config.yaml
encoder_arch: "squeezenet"
model: "image VAE"
dataset: "photos of arthropod specimens (BIOSCAN-5M)"
train_examples: 195000
image_size: 48
crop_scale_min: 0.5
horizontal_flip: true
bottleneck: "kl"
downsampling_factor: 4
encoder_norm: "batchnorm"
encoder_activation: "gelu"
encoder_depths: [2, 5, 5]
encoder_kernel_size: 3
encoder_stem: "single"
encoder_widths: [128, 192, 288]
loss: "mse"
latent_channels: 4
decoder_norm: "groupnorm"
decoder_activation: "silu"
decoder_weight_standardization: false
decoder_widths: [64, 64, 128]
decoder_blocks_per_level: 2
decoder_block: "plain"
decoder_attention: true
decoder_upsampling: "nearest_conv"
kl_weight: 0.1
init: "kaiming_normal"
residual_init: "none"
optimizer: "adamw"
learning_rate: 0.0017
beta1: 0.9
beta2: 0.95
eps: 1e-08
max_steps: 18900
batch_size: 256
epochs: 24.8
lr_schedule: "cosine"
final_lr_fraction: 0.01
warmup_steps: 560
weight_decay: 0.08
Rows from block 7 of the encoder, named by matrix and row number. Rows with one number belong to one channel. Each number is 128 + 32 x the weight over its row's rms, rounded and kept within 0 to 255. All counts start at 0. After the name is the row's rms in percent of the matrix's.
# sq0: squeeze pointwise conv (encoder.blocks.7.sq.0.weight, 72x192x1x1), inputs 0-95
# e10: expand pointwise conv (encoder.blocks.7.e1.0.weight, 144x72x1x1, transposed), outputs 0-71
# e30: expand 3x3 conv (encoder.blocks.7.e3.0.weight, 144x72x3x3, transposed), outputs 0-8, a 3x3 kernel for each
sq0.29 093 [ 35 255 101  98 165 155 147 142 126 130 112  46  88 152 106  97 128 162  91  75 119 119  65  73 107 118  99  98 115 184 157  93 198 146 131  79 160  82  77  99 175 134 120 135 117 187  94 100 115 120 123 235  99 153 128 163 142 112 115 151 135 111 135 164 172 122 154 144 143 148 113 151 138 132 111 136  50 135 125  87 252 102 146 146 136 160 169  74 147 126 102 114  99 167 155 144]
e10.29 095 [113 150 147 114 126  96 170 106 214 149 139 111 129 205 143  96  97 153 141 149  78 131 180  99 172 144  75 103 133 149 118 206  94  95 128 105 105 141 121  93 172 111 138 189 101 151 182  83  80 122  70 102  77 145  89 125 153 105 101 117 108 140  87 101  76 123  98 164 149 157 112 158]
e30.29 083 [181  68 156 141 170 118 153 165 136  74 101 119 134 120 153  60 108  94 133 214 125 141 157  85 131 136  92 137 171  78  94 134 143 143 116 105 141 123  71 129  41 117 117 170 160 134 167  74 101 128 156 110 172 121  75 109  67 115 115  94  81  64 103  97  96 114  98 142 177 163 135 142 160 150 131 162 137 125 107 191 127]
sq0.30 087 [ 91 135 126 186 157  92 112  99 109 120 119 125  38 117 197 123  70 100  69  79 160  69  85  70 127 120 165 107 107 129 153 145 139 175 189 120 208 145 200  83 255 152 134 141 121 193 159  56  99 192 142 152 181 147 146 194 133 105 168 152 181 129 121 103 147 128 157 145 111 152 119 121 206 124  67  97  86 145  91 182 141  98 128 118 126 133 126 134 164 104  78 162 123 169 158 148]
e10.30 091 [146 157  79 113 130 152 154 141 155 125 138  41  35 145 178  93 145 187 171 134 123 122 105  94  81 167 119 138 159 118  99 119  96 139 112  82  89 114 100 123 168 141 114 161 198 172 104 117  76  70  87 141 112 127  83 134 179 132  90 112 120 137 179 124  95 126 146 162  98 138 107 166]
e30.30 082 [180  77  81 156 149 110 151 114 149 154 142 131 141 152 129  75 108 103  31 156  99  72 135 105 114 155 137 103 153 129 174 160  51 104 136 118 135 130 100 106  51 128 153 113 138 116 168 119 149 145 119  94  83 102  93 131  98 130 129 117 113 110 148  62 126 169 118  80 163  92 108 149 109  93 119 112 109 131  93 131 166]
sq0.31 089 [154  85  92 150 100 164 192 191 131  71 108  95 133 146 126 133 137 104 255 146 131  99  92 138 116 162 117 137 167 185 129 134  77 173 158 205 157 104 160  99 126 121 225 143 142 127 113 127 255 104 112  78  65 143 108 112  86 165 135  70 135 128  86 178 150 132 131 112  67 108 132  95 103 142 118 100 128 131 126 113 113 113 132 127 119 117 157  98 127 143 174 131 198 102 159 130]
e10.31 108 [ 97 124 134  93 152 127 108 201 136 119 109 195 143 119 118 168 131 130 116 148 153 107  93 239 214 168 131 133 121 172 167 111  95 168  94  83 124  95  86 137 131 109 111 106 183 116 124 153 115 126 116  85 222 113 104 105  62 180 103 152 103 173 102 120 138 190 174 105 120 148 119 121]
e30.31 081 [124 124 140  96 125 175 139 100 136 141 161 114 113 113 103  87  94 106   0   7 161  28  92 131 100 153 149 118  78 140  98 111 168 149 146 144 162 142  80 111 102  94 126 136  79 106  62 168 162 144 132  89 121 123  86 122 170 148 148 137 124 174 174 111 147 165 133 157  89 127 171 134 110 111 103  82 135 133 131  95  99]
sq0.32 111 [ 88 139  69 110 152 117 145 124 130  80 119  61 112  94 137 189 102 143 107  65 128  83 115 128 147 136 111 109 134 105 145  71  96 124 112 181 119 122 130 100 134 117 166 135 110 144 119  52 163 107  63 119 138 134 100 132  89 138 163 179 116 127  80 125 137  77 123  97 103 128 149 133 125 109  29 105  92 103  75 119 149 124 169 153 119 103 155 175 155 166 149 102 168 109 120 161]
e10.32 081 [124 148 158  91 196  77 176 120 123 194 111  58 136 156 118 132 110 129 131 119 100  85 106 123 129 112 115  76 134 140 116 138 162 169 136 142 122 114  15 196 161 131 155 181 133 104  82  73 150  89  66 169 109  77 117 162 113 149 118 129 179 190 124  97  90  97 166 105 116 144  53 107]
e30.32 106 [106 182 151  97 120 210 175 109  81 181 155 118  95 137 121  74  78 111  90  83 126 125 124 133 137 119 130 110  96 159  70 129 112  94 140 131 105 145  96 103  86 142 134  82  98 138  78 163 146 115 153 131 127 121  91 102 122 135  96 130 145 127 135  76  81 170 112  82 174  92  91 150 116 113 103  45 113  46 116  56  97]
sq0.33 105 [150  89 107 148 124 113 129  79 139 157 217 143 119  71 139 130 146 122  89 154 129 139 190 158 173 115  90 126 100  55 175 172  94 116  68 133  73 146  96 201 106 109  79 115 115  80 121 139  93  83 124  76 188 123 105 124 152 161 101  89 110  77 103  39 108 172  94  88 113  66 154 112 120  96 146 121 177 125 145 101 127 102 115 112 113  81 111 140  24 113 106 163   7 138 120 124]
e10.33 101 [126  97 103 157 112 139 117 134 138 123  98 169 146 100 140 113 195  96 182 150 175 102 142 118  99 130 172 135  94 124 198 156 176  85 118 147 174 111 170  70 122 145  78 125 159  96  77 157  77 135 162 110  93 119 113  48 164 109 135  67 104 174 144 143 166  91  99 105 112 105 131 148]
e30.33 095 [170 163 169 177 122 168 122  73 166 110 144  58  80 134  68  60  56 127 136  92 115 142  96 124 144 103 121 140 106 139 147 150  97 150 140 124 130  98 137 167 142  79 127 161 144 176 183 158  85  84 192  97 134 127  60  77  94  92 101 166  84 107 116 111 179 153  85 162  72 140 176 153 125 145 143 116 162 166  87 170 159]
sq0.34 104 [143  16 130 146 112 125  72  61 104 114 146 148 131  48  97 152 142 105 104 159 162 102 178 145 138  92 147 129 141  69 127 114  95  95  95 140  97 121 169 174  87  90 113  74 143  55 127 156  93 149 135  77 109  99 105  80 104  98 105 104 131  96 114  79  63 141  74 148 116  69 116 130 118 135 123 149 182 131 138 117  35 141  48  97 184  79  43 108  87 101 103 118 117  95  69  92]
e10.34 110 [180 116 154 109 147 191 116 137 132 118 122 220 131 132 129 149 120 138 132 149 157 140 140 101 136 139  96 107 119 139 137 124 163  61 164 173 200 125 121 101  88 116 114 130 169 108 113 114 138 138 151 163 151 102 122  78 111  76 143 102  84  63  82 138 154  97 161 118 145 115 119 132]
e30.34 079 [156 153 177 165 119 134  74  69 150 121 137  93 113 139  80  99  99 120 113 163 140  94  99 163 104 133  94  89  81 156 135 141 129 104 146 123 114 100 160 117 141 146 124 136 119 135 167 165  86 107 194  97 121 153  85 112  94 108 161 143  98 132 129 150 170 163 138 159  80 150 157 161 120 134 176 120 137 190 105  99 156]
sq0.35 088 [ 86 135 118 120 148 146 139 172 158 156  93 102 149 158 178 115 140 133  98 123 134 132 133 127 120 144  97  87 159 174  68  93 123  95 144  84 212 105 176 137 172  80 172  86 125 151 119 134 137 174 148 148  80 119  96 166 137  96  66 129 138 136 119 203 152 104 170 109 103 159 138 153 122  97 129  79  88 140 139 101  97 132 132 142 119 114 141 116 200  94 113  71 137 174  89 106]
e10.35 091 [101  97 117 119 181  87 156 129 164 142  95 133 120 122 164 110  92  69 115  98  97 105 147  91 107 135 122 127 188  89 147  97 112  86 141 120  71 131 102 143 161  95 176 162 161  81  88 134  96  91  83 109  94 103 116 151 133 139 132 146 153 127 116 150  89 176 149 132 170 159  92 119]
e30.35 095 [185 132 156 109 178 138 162 125 126 158 155 155  84 129  91  94 105 124  63  70  94  96 157 110 142 110 168  41 140 136 107 156 140 103 124 106 173 143  76 100  89 113 151  74 135 128  79 134 131 101 158 154  90 134 114 108 123  85 105 143 131 145 154  99 136 182 130 106 149 158 134 136 110 124 118  54 164  95 122 104 121]
sq0.36 094 [106  85 159 155 129 109  98  64  40  92 122 118 126 107 214 136 139  75 134 144 139 129 127  97  66 167 169 111 151 123 104 105 107 112 146 139 200  73 143  93 182 121 105 118 167 124  86 132 153 204 121 122  94 146 108 119 128 148 110 147 154 113  74 104 139 143 149 133  85 161  97  87 148 140 148  70 102 113 123 161  83 161 112 134  88 182  53 151 168 136 100 131 145 143  70 130]
e10.36 097 [159 114  33  85 143 128 133 122 134 131 141 154  97 100  49  79 121 127  98 104 108 106  85 108  97 124 128 132 124 163 162 119 124 146  34 153 115 164 102 164  89 102 158  60 156  59 159 159 156 138 138 134  96 137 120 193 152 119 142 184  58 113 146  75 119 156 111 140 135  94  70 161]
e30.36 106 [ 81  93  81  83 155  78  82 111  83 112 138 127 140 164 125 129 134 171  66 111  93 104 115  97 179 151 158 114 153 153  48 189 145 129 141  96 128 154 120  97 157 150 157 112 120 112  65 123 132 153 133 111  93  73 109 147 157 135 152 141 150 163 146  97  50 126 126 127 117 135  88  85 156 127 126 123 135 126 122 146 116]
sq0.37 081 [106  96 116  80  94 109 149 164 241 119 119 114 110 145 140  82 101 119 178 110 152 140  97  92 101 255 106 180 171 150  88 144  76  98 150 140 167 113 213 123 138 143 156 148 143 167 171 145 208 139 110 139 100 136 120  82  96 176 106 110 134 213  85 216 106  94 163 216 123 150 133  59 141 116 171 118 127 111 112 109  87 118 100  69 163 105 112  90 147 183 128 106 195  50 141  95]
e10.37 103 [136 141 141 123 164 136 122 157  69  92 126 128  95 134  71 127  78 116  91 120 149 129  30 113 163 160 143  90 149 126 165 103 103 135 142 113  67 149 122 133 109 112 135 117 215 140 118 156  91  66  94  96 139 145 131 129 111 187  74 176  92 180 115 119 149 166 142 164  81 130  87 116]
e30.37 087 [139 154 138  97 138 161 141 113 115 130 123 121 100 136  75  77  82  79   0  13 134  44 116 136 133 128 165 106  72 123 105 150 146 133 154 144 166 140  92 126 111 134 150 122 100  90  82 170 144 144 108 106  79 130  74 124 137 103 153 133 142 161 165 116 133 146 122 146 108 117 165 109 137 125 129  90 136 142 104  96 132]
sq0.38 099 [ 46 244  83 154 183 156 123 134 166  94 136  61  16 167 106  78  63 158 102  63  92  69 111  61 113  77 139 165  54 130 189 103 165 159 106 125 165 129 103  93 175 125  76 153 119 184  95  81 111 116 103 197 155 172 139 145 184 130 143 128 120  90 155 103 201  85 117 109 156 135 157  89 140 127  73 138  85 110  97 104 203  88 139 143 156 121 115  86 116 119 127 142 121 158 174 200]
e10.38 112 [ 99 108 139 138  86  77 164 111 209 119 125 115  98 164 150 131 112 115 142 100 108 134 172 146 168 137  85 148 100 141  67 173 133 105 103 101  75  88  54 135 172 154 154 173  98 157 177  77 117 106 123  93  91 142 133 145 152 108  66 110 148 164 129 132  91 101  84 145 164 156 102  81]
e30.38 085 [206  96 147 132 155 138 116 136 102  71  98  95 124 117 140  90 116 134 129 185 106 153 142  91 133 146  75 113 207  62 136 113  95 152  86 114 143 112 127 154  40 137 124 151 177 122 200 119 144 132 131 102 171 116  99  97  89  92 107 122  67  92 110  96 116 125 102 131 142 123 128 165 152 110 134 148 106  90 112 169 100]
sq0.39 100 [165 136 102 243 255 150 110 114 130  94 146 123  92  98 150 111 127 151 119 113 100  98 147 126 220  90 154 115 100  73 253 144  86 119 134 122 132 120 105 132 111  85  62 124 109 124 178 131 115 127 113 129 225 188 125 166 186 135 126 158 121  71 113  87 122 124  90  73 108  73 139 125  80 112 107  99 143 132 102 112 128  90 194 138  72 110 121 122  66 123 149 211  77 188 126 126]
e10.39 110 [125 128 123 152  89  73 129 140 124 115 104 127 114 127 168  94 163  69 139  84 145 121 189  96  88  84 185 181 100 115 171 131 147 144  62 166 105  95 102 103 182 215  96 143 142 118 182 175 135 134 175 128 116 117 133 125 146 117  76  85 122 151 161 101 140 114  99 139  64  96 125 106]
e30.39 121 [160 173  94 170 131 129  88 106 154  94 151 133 166 111 125  96  76 101 131  93 114 166 109 121 153  71 106 177 152  46 127 124  63 104  91 143 125  89 150 160 103  87 120 137 123 127 225  96 145  76 111 118  94  99  82 102 112 104 106 123  89 139 158 107 170  64  57 107  94  90 129 147 134 108 129 101 126 140  76 149 116]
sq0.40 090 [173 155 190 122  91  78 122 105 108 106 153 150 113 101 163 138 196 117 116 141 171 132 130  97 115 102 147 177 144 147 138 243 163 180 133 106  80 199 125 124 100 121  98 162 208 104 193 114 107 146 151 140 167 111 122 130 152 121 187 153 174 125 165  80 117 228 152 101 162 169 130 125 129 131 219 153 154 160 179 197  71  98 131 165 111 123  96 102 105 120 148 181  91  83 166 114]
e10.40 098 [ 76 138  92 155 124 150 121 150 160 117 116 138 104 157  98 184 142  65 186 125 187 153 126 134  80 107  95 142  81 149 159 128 192  98 148 107 153 103 166 174 120 108 144 127  99 148 141  99 105 110 128 125 120 186 184  97 160 104 104 220 123 132 197  95 128 128 122 207 145 149 127 162]
e30.40 079 [179  55  55 168 151  61 157 128 175 112 102  85 120 132 134 149 126 124 125  88 136  74 168  93 108 123 127 112 155 164 148  80 103 126 103 102  93 100 158 125 110  74 117 143 110  60 141  89 109 159 136 146 146 147 129 100  74 112 168  86  65 111  71 137 122  84 113 133 148 117 142 101 187 111 160 165  84 187 132 207 122]
sq0.41 101 [120 135 124  87 128 154 134 144 175 149 107 132  51 135 140  79  76 255 138 118 113  94 111 102 134 180 149 115 123 111 180 107 161 134 105 122 120 138 114  80 155 155 184 132 141 174 158  70 142  41  92 154 139 229 125 109 123 135 115  41 122  86 125 105 139  84  64 112 123  69 150 131 124  92  84 130 136 104  99 156 163  79 106 113 107 143 157   0 102 112 158 164 113 137 112 207]
e10.41 093 [107 120 149 100 117   0 151 147 136 134 119 138 126 123 139 103 175 121 184 116 135  96 137 174 138 108 180 127  93 140 137 184 181 117 143 141  98  98 111 116 208 169 147 127 120  88 135 149 105 118 105 123 133 149 128 121 139 137 118 122 136 151 119  73 115 165  85 158  79 146 120 106]
e30.41 107 [138 110 177 109 127 126 116 113 139 102 135 129 143 108 141  66 110 116 147 146 117 155 104  93 176 108 117 141 135 120 107 104  92 182  82 144 129 156 134 180 106 137  49 156 151 128 145 113 139  49 141  95 152 143 114 137  98 126  68 121  74  70 106 149 113  40   0 169 113 105 152 110 125  84 123 159 135  92  94  81  53]
sq0.42 149 [ 93 155 144 152 170 121 149 128 122 130 160 117 152 114 125 123 147 151 129 137 118 149 134 149 120 127  84 133  93 127 129 147 151 144 110 124 153 151 135 153 107 119 143 100 166 121 113 149 119 124 143 112 107 126 124 141 125 114 119 130 151 133 132 153 122 153 140 127 126 150 145 148 113 140 160 135 114 139 136 130 136 151 117 127 171 142 131 129 122 117 132 138 119 163 143 133]
e10.42 067 [129  90 128 124 111  86 135  83 167 136 161 141  77 160 136 150 142 137 110 173 135 133 110 118 110 198 135 142 197 114 128 161 116 110 111 149 182 104 123  77  74 168 103 130 101 130  89 102 112  79 123 158 153 127 128  80  89 169 151 177 143 151  96 145 148 115 117 208 111 122 118 121]
e30.42 124 [140  79 171 108 128 122 129 110 152 137 127 118 200 128 109 111 121 125 178 150 142 144 132  66 100 129 117 136 131  54  86 135 139 152 119  87 150 117  80 140 122 100 116 159 146 146 161  71  56  70 152  88 164 123 129 110  79 115 156 144 169  82 139 113 124 132  81 155 165 121 132 111 177 178 146 181 140 142 107 164 125]
sq0.43 095 [198 109 185 148  87 101 132 139 123 218 174 221 123  64 153 100 185  88 157 151 166 173 131 123 148 114 129 149 147 118 137 179 140 116  97 112 100 187  91 193  78 120 120  98 205  86 143 147 128  94 203  85 149  97 146 126 155 119 104 119 187 126 129 103 139 255 121 127 170 111 156 169 118 162 255 116 122 126 213  96  68 111 135 143 144  95  95  90 102 141 109 117 105 108 122  85]
e10.43 112 [143 109 106 193 133 111 161 140 145 113 142 121 146 139 127 138 134 149 167 134 157 148 132 132 143 152 100 194 108 133 168 119 157 150 101 102 129 141 153 120  94  91 167 136 172 118 129  91 149 152 114 109 106 255 192 130 122 139 162 182 103  27 174 193 159 138  80 211 138 128 144 133]
e30.43 075 [110 159 166 161 156  99 126  66 145 112 142  90 127 147  97 101 132 123 145  74 144 111 157 113  99 114 120 134  92 181 158  86 162 163 122 115  78 107 134 162 151  94 179 151 112 136 143 129  48 120 160 140 104 150 102  80  88  92 201 102 134 125 106 170 184 131  81 182  87 157 183  93 147  49 116  74 115 125 117 160 118]
sq0.44 085 [117 127 126  76 120 153 255 197 100 109  81 121  91 198  82  97 140 134 134 112 129  85 123  61 111 139 125 181  65 207 127 104 111 202 176 158 138 110 105 147 115 201 138 241 122 141 132 129 174  74 111 156 114 113 160 126  86 152 169 103 120 136 192 183 143 158 168 129 176 113 113 153 158 110 139 161  76 157 112 132 146  70 173 141 127 183 155 124 125 194 178  97 140 121 173 152]
e10.44 110 [ 92 170 115 133 143 129 153 193 156 116 161 146 117 156 104 159 109 155  70 137 114 102 115 137 173 136 102 129 102 161 102 125  72 120 127  52 128 143 120 117  91 118 160 105 137 198 120 128  87  83  63  86 169 106 125 147 140 126 115 130 107 151 123 119 129 135 125 119 142 152 142  90]
e30.44 060 [156  98 154  96 122 155 128 143 124 130 137 154 152 123  90  68 104 101  16 166 170  60  93 149  84 127 162 139 122 151 110 130 168 135 130 111 140 123  99 129  26 124 108 149 132  87 105 138 162 157 130 127 116 154  84 116  96 126 161 137 104 103 153 122 113 148 130 191 119 134 157 109 121 135 106 126 117 165 123 100 107]
sq0.45 144 [118 147 143  88 100 122 148 114 153 143 119 126 150 125 111  99  94 139  89 117 130 141 125 131 135 167 138 111 115 130 105 137 166 141 120 106  88 131 123 120 119 121 151 113  94 145 150 120 107 138 137 122 140 125 167 113 107 131 110  90 141 133 134 108 155 131 130 118 136 106 139 128 130 122 131 104 105 122 119 112 125 147  97 122 232 131 137  97 121 120 136 112 126  85 165 106]
e10.45 078 [143 108 140 107  80 109 103  64 127 122 176 169 162 161 146 158  76 106 115 143 162 114 120 135 135 215 148 138  38 171  65 121 141 124 175 107 144 156 102 137 135  96 173 146 159  95 110 128 144 115  80 106 123 155 127  83 153 168 200 128 170 106  79 139 165 191 114 123 136 149  85  88]
e30.45 173 [115 144 164 110 137 132  71 125 104 129 141 161 114 106 111 132 166 154 154 142 168 158 127 127 135 133 108 122  87 131 111 142 103 152 137 142 101 151 118 145 149  83  99 135 105 172 161  87  79  99 103 165 186 126 103 102 113 134  62  98 133 124 114 132 204 145  86 148  60 104  74 182 113 101 133 140 125 117  64 116 120]
sq0.46 102 [110  81 100 165 139 105 133 118 120 104  96 123 120 128 143 186 136 138 149 107 150  99 101  98  75 129 177 133 152 146 131 134 129 138 180 108 104 127 126 111 192 163 174 117 132 145 174  92 186 148  90 125 108 152 149 152 167 129  93 146 152 119 142 107 112 144  61 101 149 164 194 153 185 148 122  99 114  86 117 181 189 101  99 165 188 160 122 178 183 113 120 146 160  92 169 166]
e10.46 086 [116 145  72 150 148 107 104 115 130 182 166 127 113 127 107 110 131 119 144  75 168  96 128 143 118  98 162 176  81 151  88 201 155 145  93 164 125 188  98 182  82 191 130  40 132 108  48 122  92  65  93 154 120 158 108 172 172 125 135 103 118 120 127  98 115 112 120 160  95 136 132 160]
e30.46 114 [ 94 152 102 124 103 119 130 101 122 111 152 110 164 143 102  77  82 136  22 129 141  97 123 128 161 163 129 205 130 134 139 180 127 167 151 151  97 171 100  91  35 149  93 151 111 162 176 160 149 122 126  81  92  88 107 140 139 158 123 121  95  88 144 152 114  86  99 130 100  89 132 103 107  99  64 137  95  80  90 124 112]
sq0.47 084 [125 145 111 106 171 148 201 203 149 102  96 108 129 174 108  86 117 150 136  83 109 122  82  97 115 117 128 170 123 178 111 135 113 219 133 190 160 123  84  75 127 212 116 254 110 111 124 145 200 118 135 127  89 150 147 162  77 207 159  74  84 162 156 147 156 132 148 106 175 182 115 134 144 160 113 134 110 160 151 135 145  83 134 141  94 201 153  84 133 251 165 108 137  94 187 151]
e10.47 127 [109 126 138  94 179 141 114 172 163 115 178 116 114 144  81 146 130 165 101 142 100 107 117 161 129 116  99 108 152 207 120 104 106 123 147 102  87 125  96 102  99 120 173 116 121 207 102 140  86 116  69  89 149 117 112 125 108 119 129 113  83 130 131 137 131 155 126  93 150 154 102  93]
e30.47 062 [156 112 141  98 165 166 121 149 104 152 129 153 123 134  94  82  75 120  55 158 188  88 116 124  97 173 136 121 115 121 108 139 146 141 146 115 142 142  83 109  55 130 133 166 122 134 123 156 136 129 107  80 125 139  59 108 101 138 153 127  72  96 147  98 144 158 130 188 118 114 171 124 128 140 138 137 115 176 109  97 126]
sq0.48 107 [ 79 127 113 124 202 119 144 112 137  76 115  82  84 136  91 112 108  91 159  77  77  91  83  95 111 158 104 133 123 164  96 110 126 105 151 114 178 123 132  93 164 125  79 110  87 121 101  93 152 147  82 152 137 101 120 108  82 118  98 114 107 138 123 140 121 119 146 116 112 167 137 111 145  77  84 113  81 111  94 155 136 104 119  85 171 170 117 131 164 145 126 152 109 125 134 111]
e10.48 092 [ 55 117 106  83 101 184 158 176 152 121 133 115  98 135 137 106  89 136 139 121 115 108 148  76 106 118 139 103 143 136  81 114  86 167  99 101  97  71  28 175 126 115 122 153 125 111 149 138 122 131 122 116  80  77  63 193 133 102 148 105 121 146  95  45  78 135 116 127 129 126 116  80]
e30.48 118 [114  99 177 122 134 148  48  72  82 105 121 125 132 120 118 131 153 154 130 135 124 177 147 144 123 116 102 241 170 123  99 184 147 160 151 184 115 155 140 175 101 162 117 142 113 135 132 157 117 189  69  87 143 112 121 145 136 125 115 139 123 119 130 180  89  47 125 125 130 159 176 120 163 175 101 202 160 121 166 194 150]
sq0.49 099 [157  93 112 140 103  81  97 121 176 114 229 144 142  83 128 129 166 179  57 161 115 124 186 121 235 125 116 104 115  80 182 198  88 104  61 118  73 224 118 185 103 113 102 131 113 101 200 163 120  59 123  82 166 135 117 132 109 108 104 128 125 110 116  50 126 162  89  71  97  87 169  81 133 134 144 111 217 130 133 118 107 103  95  88 140 130 102 119  43 146 124 147  50  94 105 136]
e10.49 119 [121 122  96 145 160 117 172 136 136 142 106 187 124 157 149 111 237 115 161 140 185 133 137 120 114 137 139 181  67 119 234 146 178 111 161 153 117 129 178  73 141 129 104  90 150 101  49 116 123 122 175 155 140 129 113  85 137 116 128 116 170 133 153 110 145 150 102 144 102  59 113 137]
e30.49 103 [172 160 184 198 119 148 103  82 179 102 130  62  87 128  56  62  43 101 122  81 111 152 114 120 149  94 100 138 103 148 148 125  79 180 195 130 114 105 126 162 118 102 127 165 122 162 154 126  86  99 173 129 113 127  71  95  75  95 113 142  67  95 106 141 146 137  83 142  89 124 175 120 106 111 127 101 167 175  96 158 121]
sq0.50 099 [125 183 127 105 155 105 163 236 182 152  89  91 125 107 108 190 147 144 147  94 117 123 126 158 123 121 124 102 156 181 135 105 127 119 120 172 126 115  76  78 169 114 175  87 134 164 163 126 173  84 111 127 127 119 156 121 128 103 111 162 143 105 165 255  91 114 169 137 167 113 169 137 143 122  92 149 104 109 128  38 110 139 114 154 116 135 216 178 167 116 104 115 154  95 146 109]
e10.50 097 [153 175 147  99 133 112 122 171 100 202 114 112 131 134 130 122  62 167  78 113 133 101 105 119 153 130  75  79 168 128 135 164  96  82 104  89 133  99 104 101 114 115 120 125 118 141  96 116 130  99 172 176 107 107 120 169 150 199 196 114 166 130  91 100 114 122 138 123 114 114 114 114]
e30.50 108 [113 119 174  47 153 134 135 103  88 173 144 140 129 145 111  87 122 115 109 104 147 125 104 104 109 122 130 109 133 156  11 161 182 167 125  95 150 133  73 107 129 109  99 134 121 122  75 161  69 108 163 135 154 139 115 109 132 136 120 132 151 123 131 129  99 175  97 134 124 141 141  88 152 151 135 114 217 113 129 100 111]
sq0.51 092 [ 77 144 151 113  86 133 209 147 149  78  92 105  99 163 128 140 106 133 117 103 106 102  64 125 104 118 123 141  90 202 140 113 160 255 162 167 138  86 106 127 125 199 117 163  80 186 140 142 140 135 142 163 114 116 226 182 102 168 202  90 118 150 189 162 119 122 161 174 179 207 151 143 168 116 112 140 114 157 126 122 132 116 109 128 136 197 135  96 136 132 143  88 124  71 227 123]
e10.51 132 [ 99 187 145 128 141 155 109 155 120 123 172 137 123 142  58 150 110 185  86 130 125  97  74 112 134 123  77 109 119 166 129 160 114 113 135  89 102 122 136 160 112 121 247  99 142 216 144 133  92  91  91 126  96 112 117 200 157 123 112 142  93 141 138  88  93 128 130 125 176 215 135  96]
e30.51 062 [154 110 153 103 129 144 103 153 114 130 138 130 127 109 128  56  82 126  77 146 165  68 148 104  53 159 135 126 151 132 139 158 123 153 144 128 156 152 104 129  70 103 156 172 150 116 150 132 148 152 130 113 155 121  63 122 101 112 147 111 103  99 127 127 115 124 114 206 142 134 138 128 139 139 124 158  95 146 125 122 107]
sq0.52 096 [187 123 191 146 104 135 119  96  88 156 108 224 154  96 141  78 168  96 188 130 209 252  73 127 100 121 155 186 215 120 109 139 115 164 161 118 134 146 129 150 112 151 110 139 176 129 121 166 129 118 187 125  81 121 138 104 167 165 143 122 186 162 132 119 130 189  85 132 147 143 143 157 143 216 233 178 132 129 231 226 117 148 127 174 127 173 118 132 131 174 147  90  99 127 121  86]
e10.52 111 [160 125 101 165 167 151 110 171  78 118 156 113 201 115 139 119 139 136 104 168 161 186 115 130  66 102 106 139  53 174 114 144 114 173 109 109 180 213 164 150 113  81 197 104 132 141 101  93 179 132 141 137 143 203 157 118 131 111 103 178 108 108 156 188 157 108 106 167 154 142 174 152]
e30.52 069 [129  75 110 127 144  59  94  53 136 112 110  76 148 163 125 122 190 131 123 104 146  84 148 157 114 127 144 129  84 178 157  62 131 119 105  97  79 157 141  97 127 118 119 124  79 143 157  80 122 155 148 132  66 156 133 103 120 101 246  66  88  84 126 149 145 150 112 137  55 122 166  96 116  99 122 137  79 144  81 159 105]
sq0.53 112 [108 115  96  27 144 115 138 147 211 207 106 129 135 114 137 216 118 152 147 137 156 165 143 187 130 183 138 110 112 114 124 118 137 107 134 150 148 146 107 125 116  99 230 109 153 141 159 105 124 110  52 119 105 115 129 109  76 111 105  98 147 104 126 132 152  71 149 192 139 118 107 178 125 128  98 122 116  64 142  78 119 169 110 135 241 132 200 109 129 100 123 103 160 104 106 151]
e10.53 095 [139 143 181 150 107 122 150  99 167 158 119 152 103 106 147 161 133 134 196 104 142 132 133 129 194 153 121 114  84 126 100 133 125 176 205 152 141 122 120 124 161 112 131 103 161 140  79  98 133 164 111 110 150 169 129 150 157 187 230 126 242 180 127  67 135 107 125 160 119 129 113 164]
e30.53 167 [144 133 216 120  75 141 155 158 122 144 123 149 103  82  99 115 128 131 127 133 137 124 107 134 136 120  87 124 149 162 116 120 138 176 113  72 114 170 135 120 143 134  91 129 107 126 119 168  91  48 125 142 212 126  96 133 106 112  41 146 118  99 108 186 159 135 136 122 159 132 147  81 101 152 141 165 132  94 172  88  92]
sq0.54 082 [ 78 108  90 111  83 111 154 227 156 105  96 101 112 173 141 139 127 135 236 102 132 119  89 138 104 165 164 140 101 182  84 140 122 147 142 189 108 105 135 138 148 178 127 136 121 120  97  95 197 134 108  61  50 133 107 115  79 199 149 154  39 155 108 125 142 136 126 115  71 177 140  87 119  48  90  88 107 156  47 127 123 126 110  77 113 151 138  78 117 169 210 122 221 100 114 129]
e10.54 099 [121 118 140  97 117 144  96 130  74 145 151 159 108 101  94 207  75 113 105 124  95 107  63 186 143 130 103  86 123 153 166  91 109 140 142  84  76 173  99 168 109 126 153  60 108 140  81 118 100  87  82  68 155 127 139 130 115 177 135 212  94 140 135 114 154 156 163 150 116 153 103  77]
e30.54 072 [167 124 146 124 112 181 138 113 132 181 148 111 106 142  77  73 109  95   7  92 145  35  91 167  88 160 163 130 133 151 119 146 158 121 145 131 149 147  88 124  76 120 157 155 104 102 100 139 171 152 110  89 123  96  69 108 122 121 145 127 126 140 143 121 129 141 139 139 121 116 148 130 142 125 148 110 108 133 111  95 127]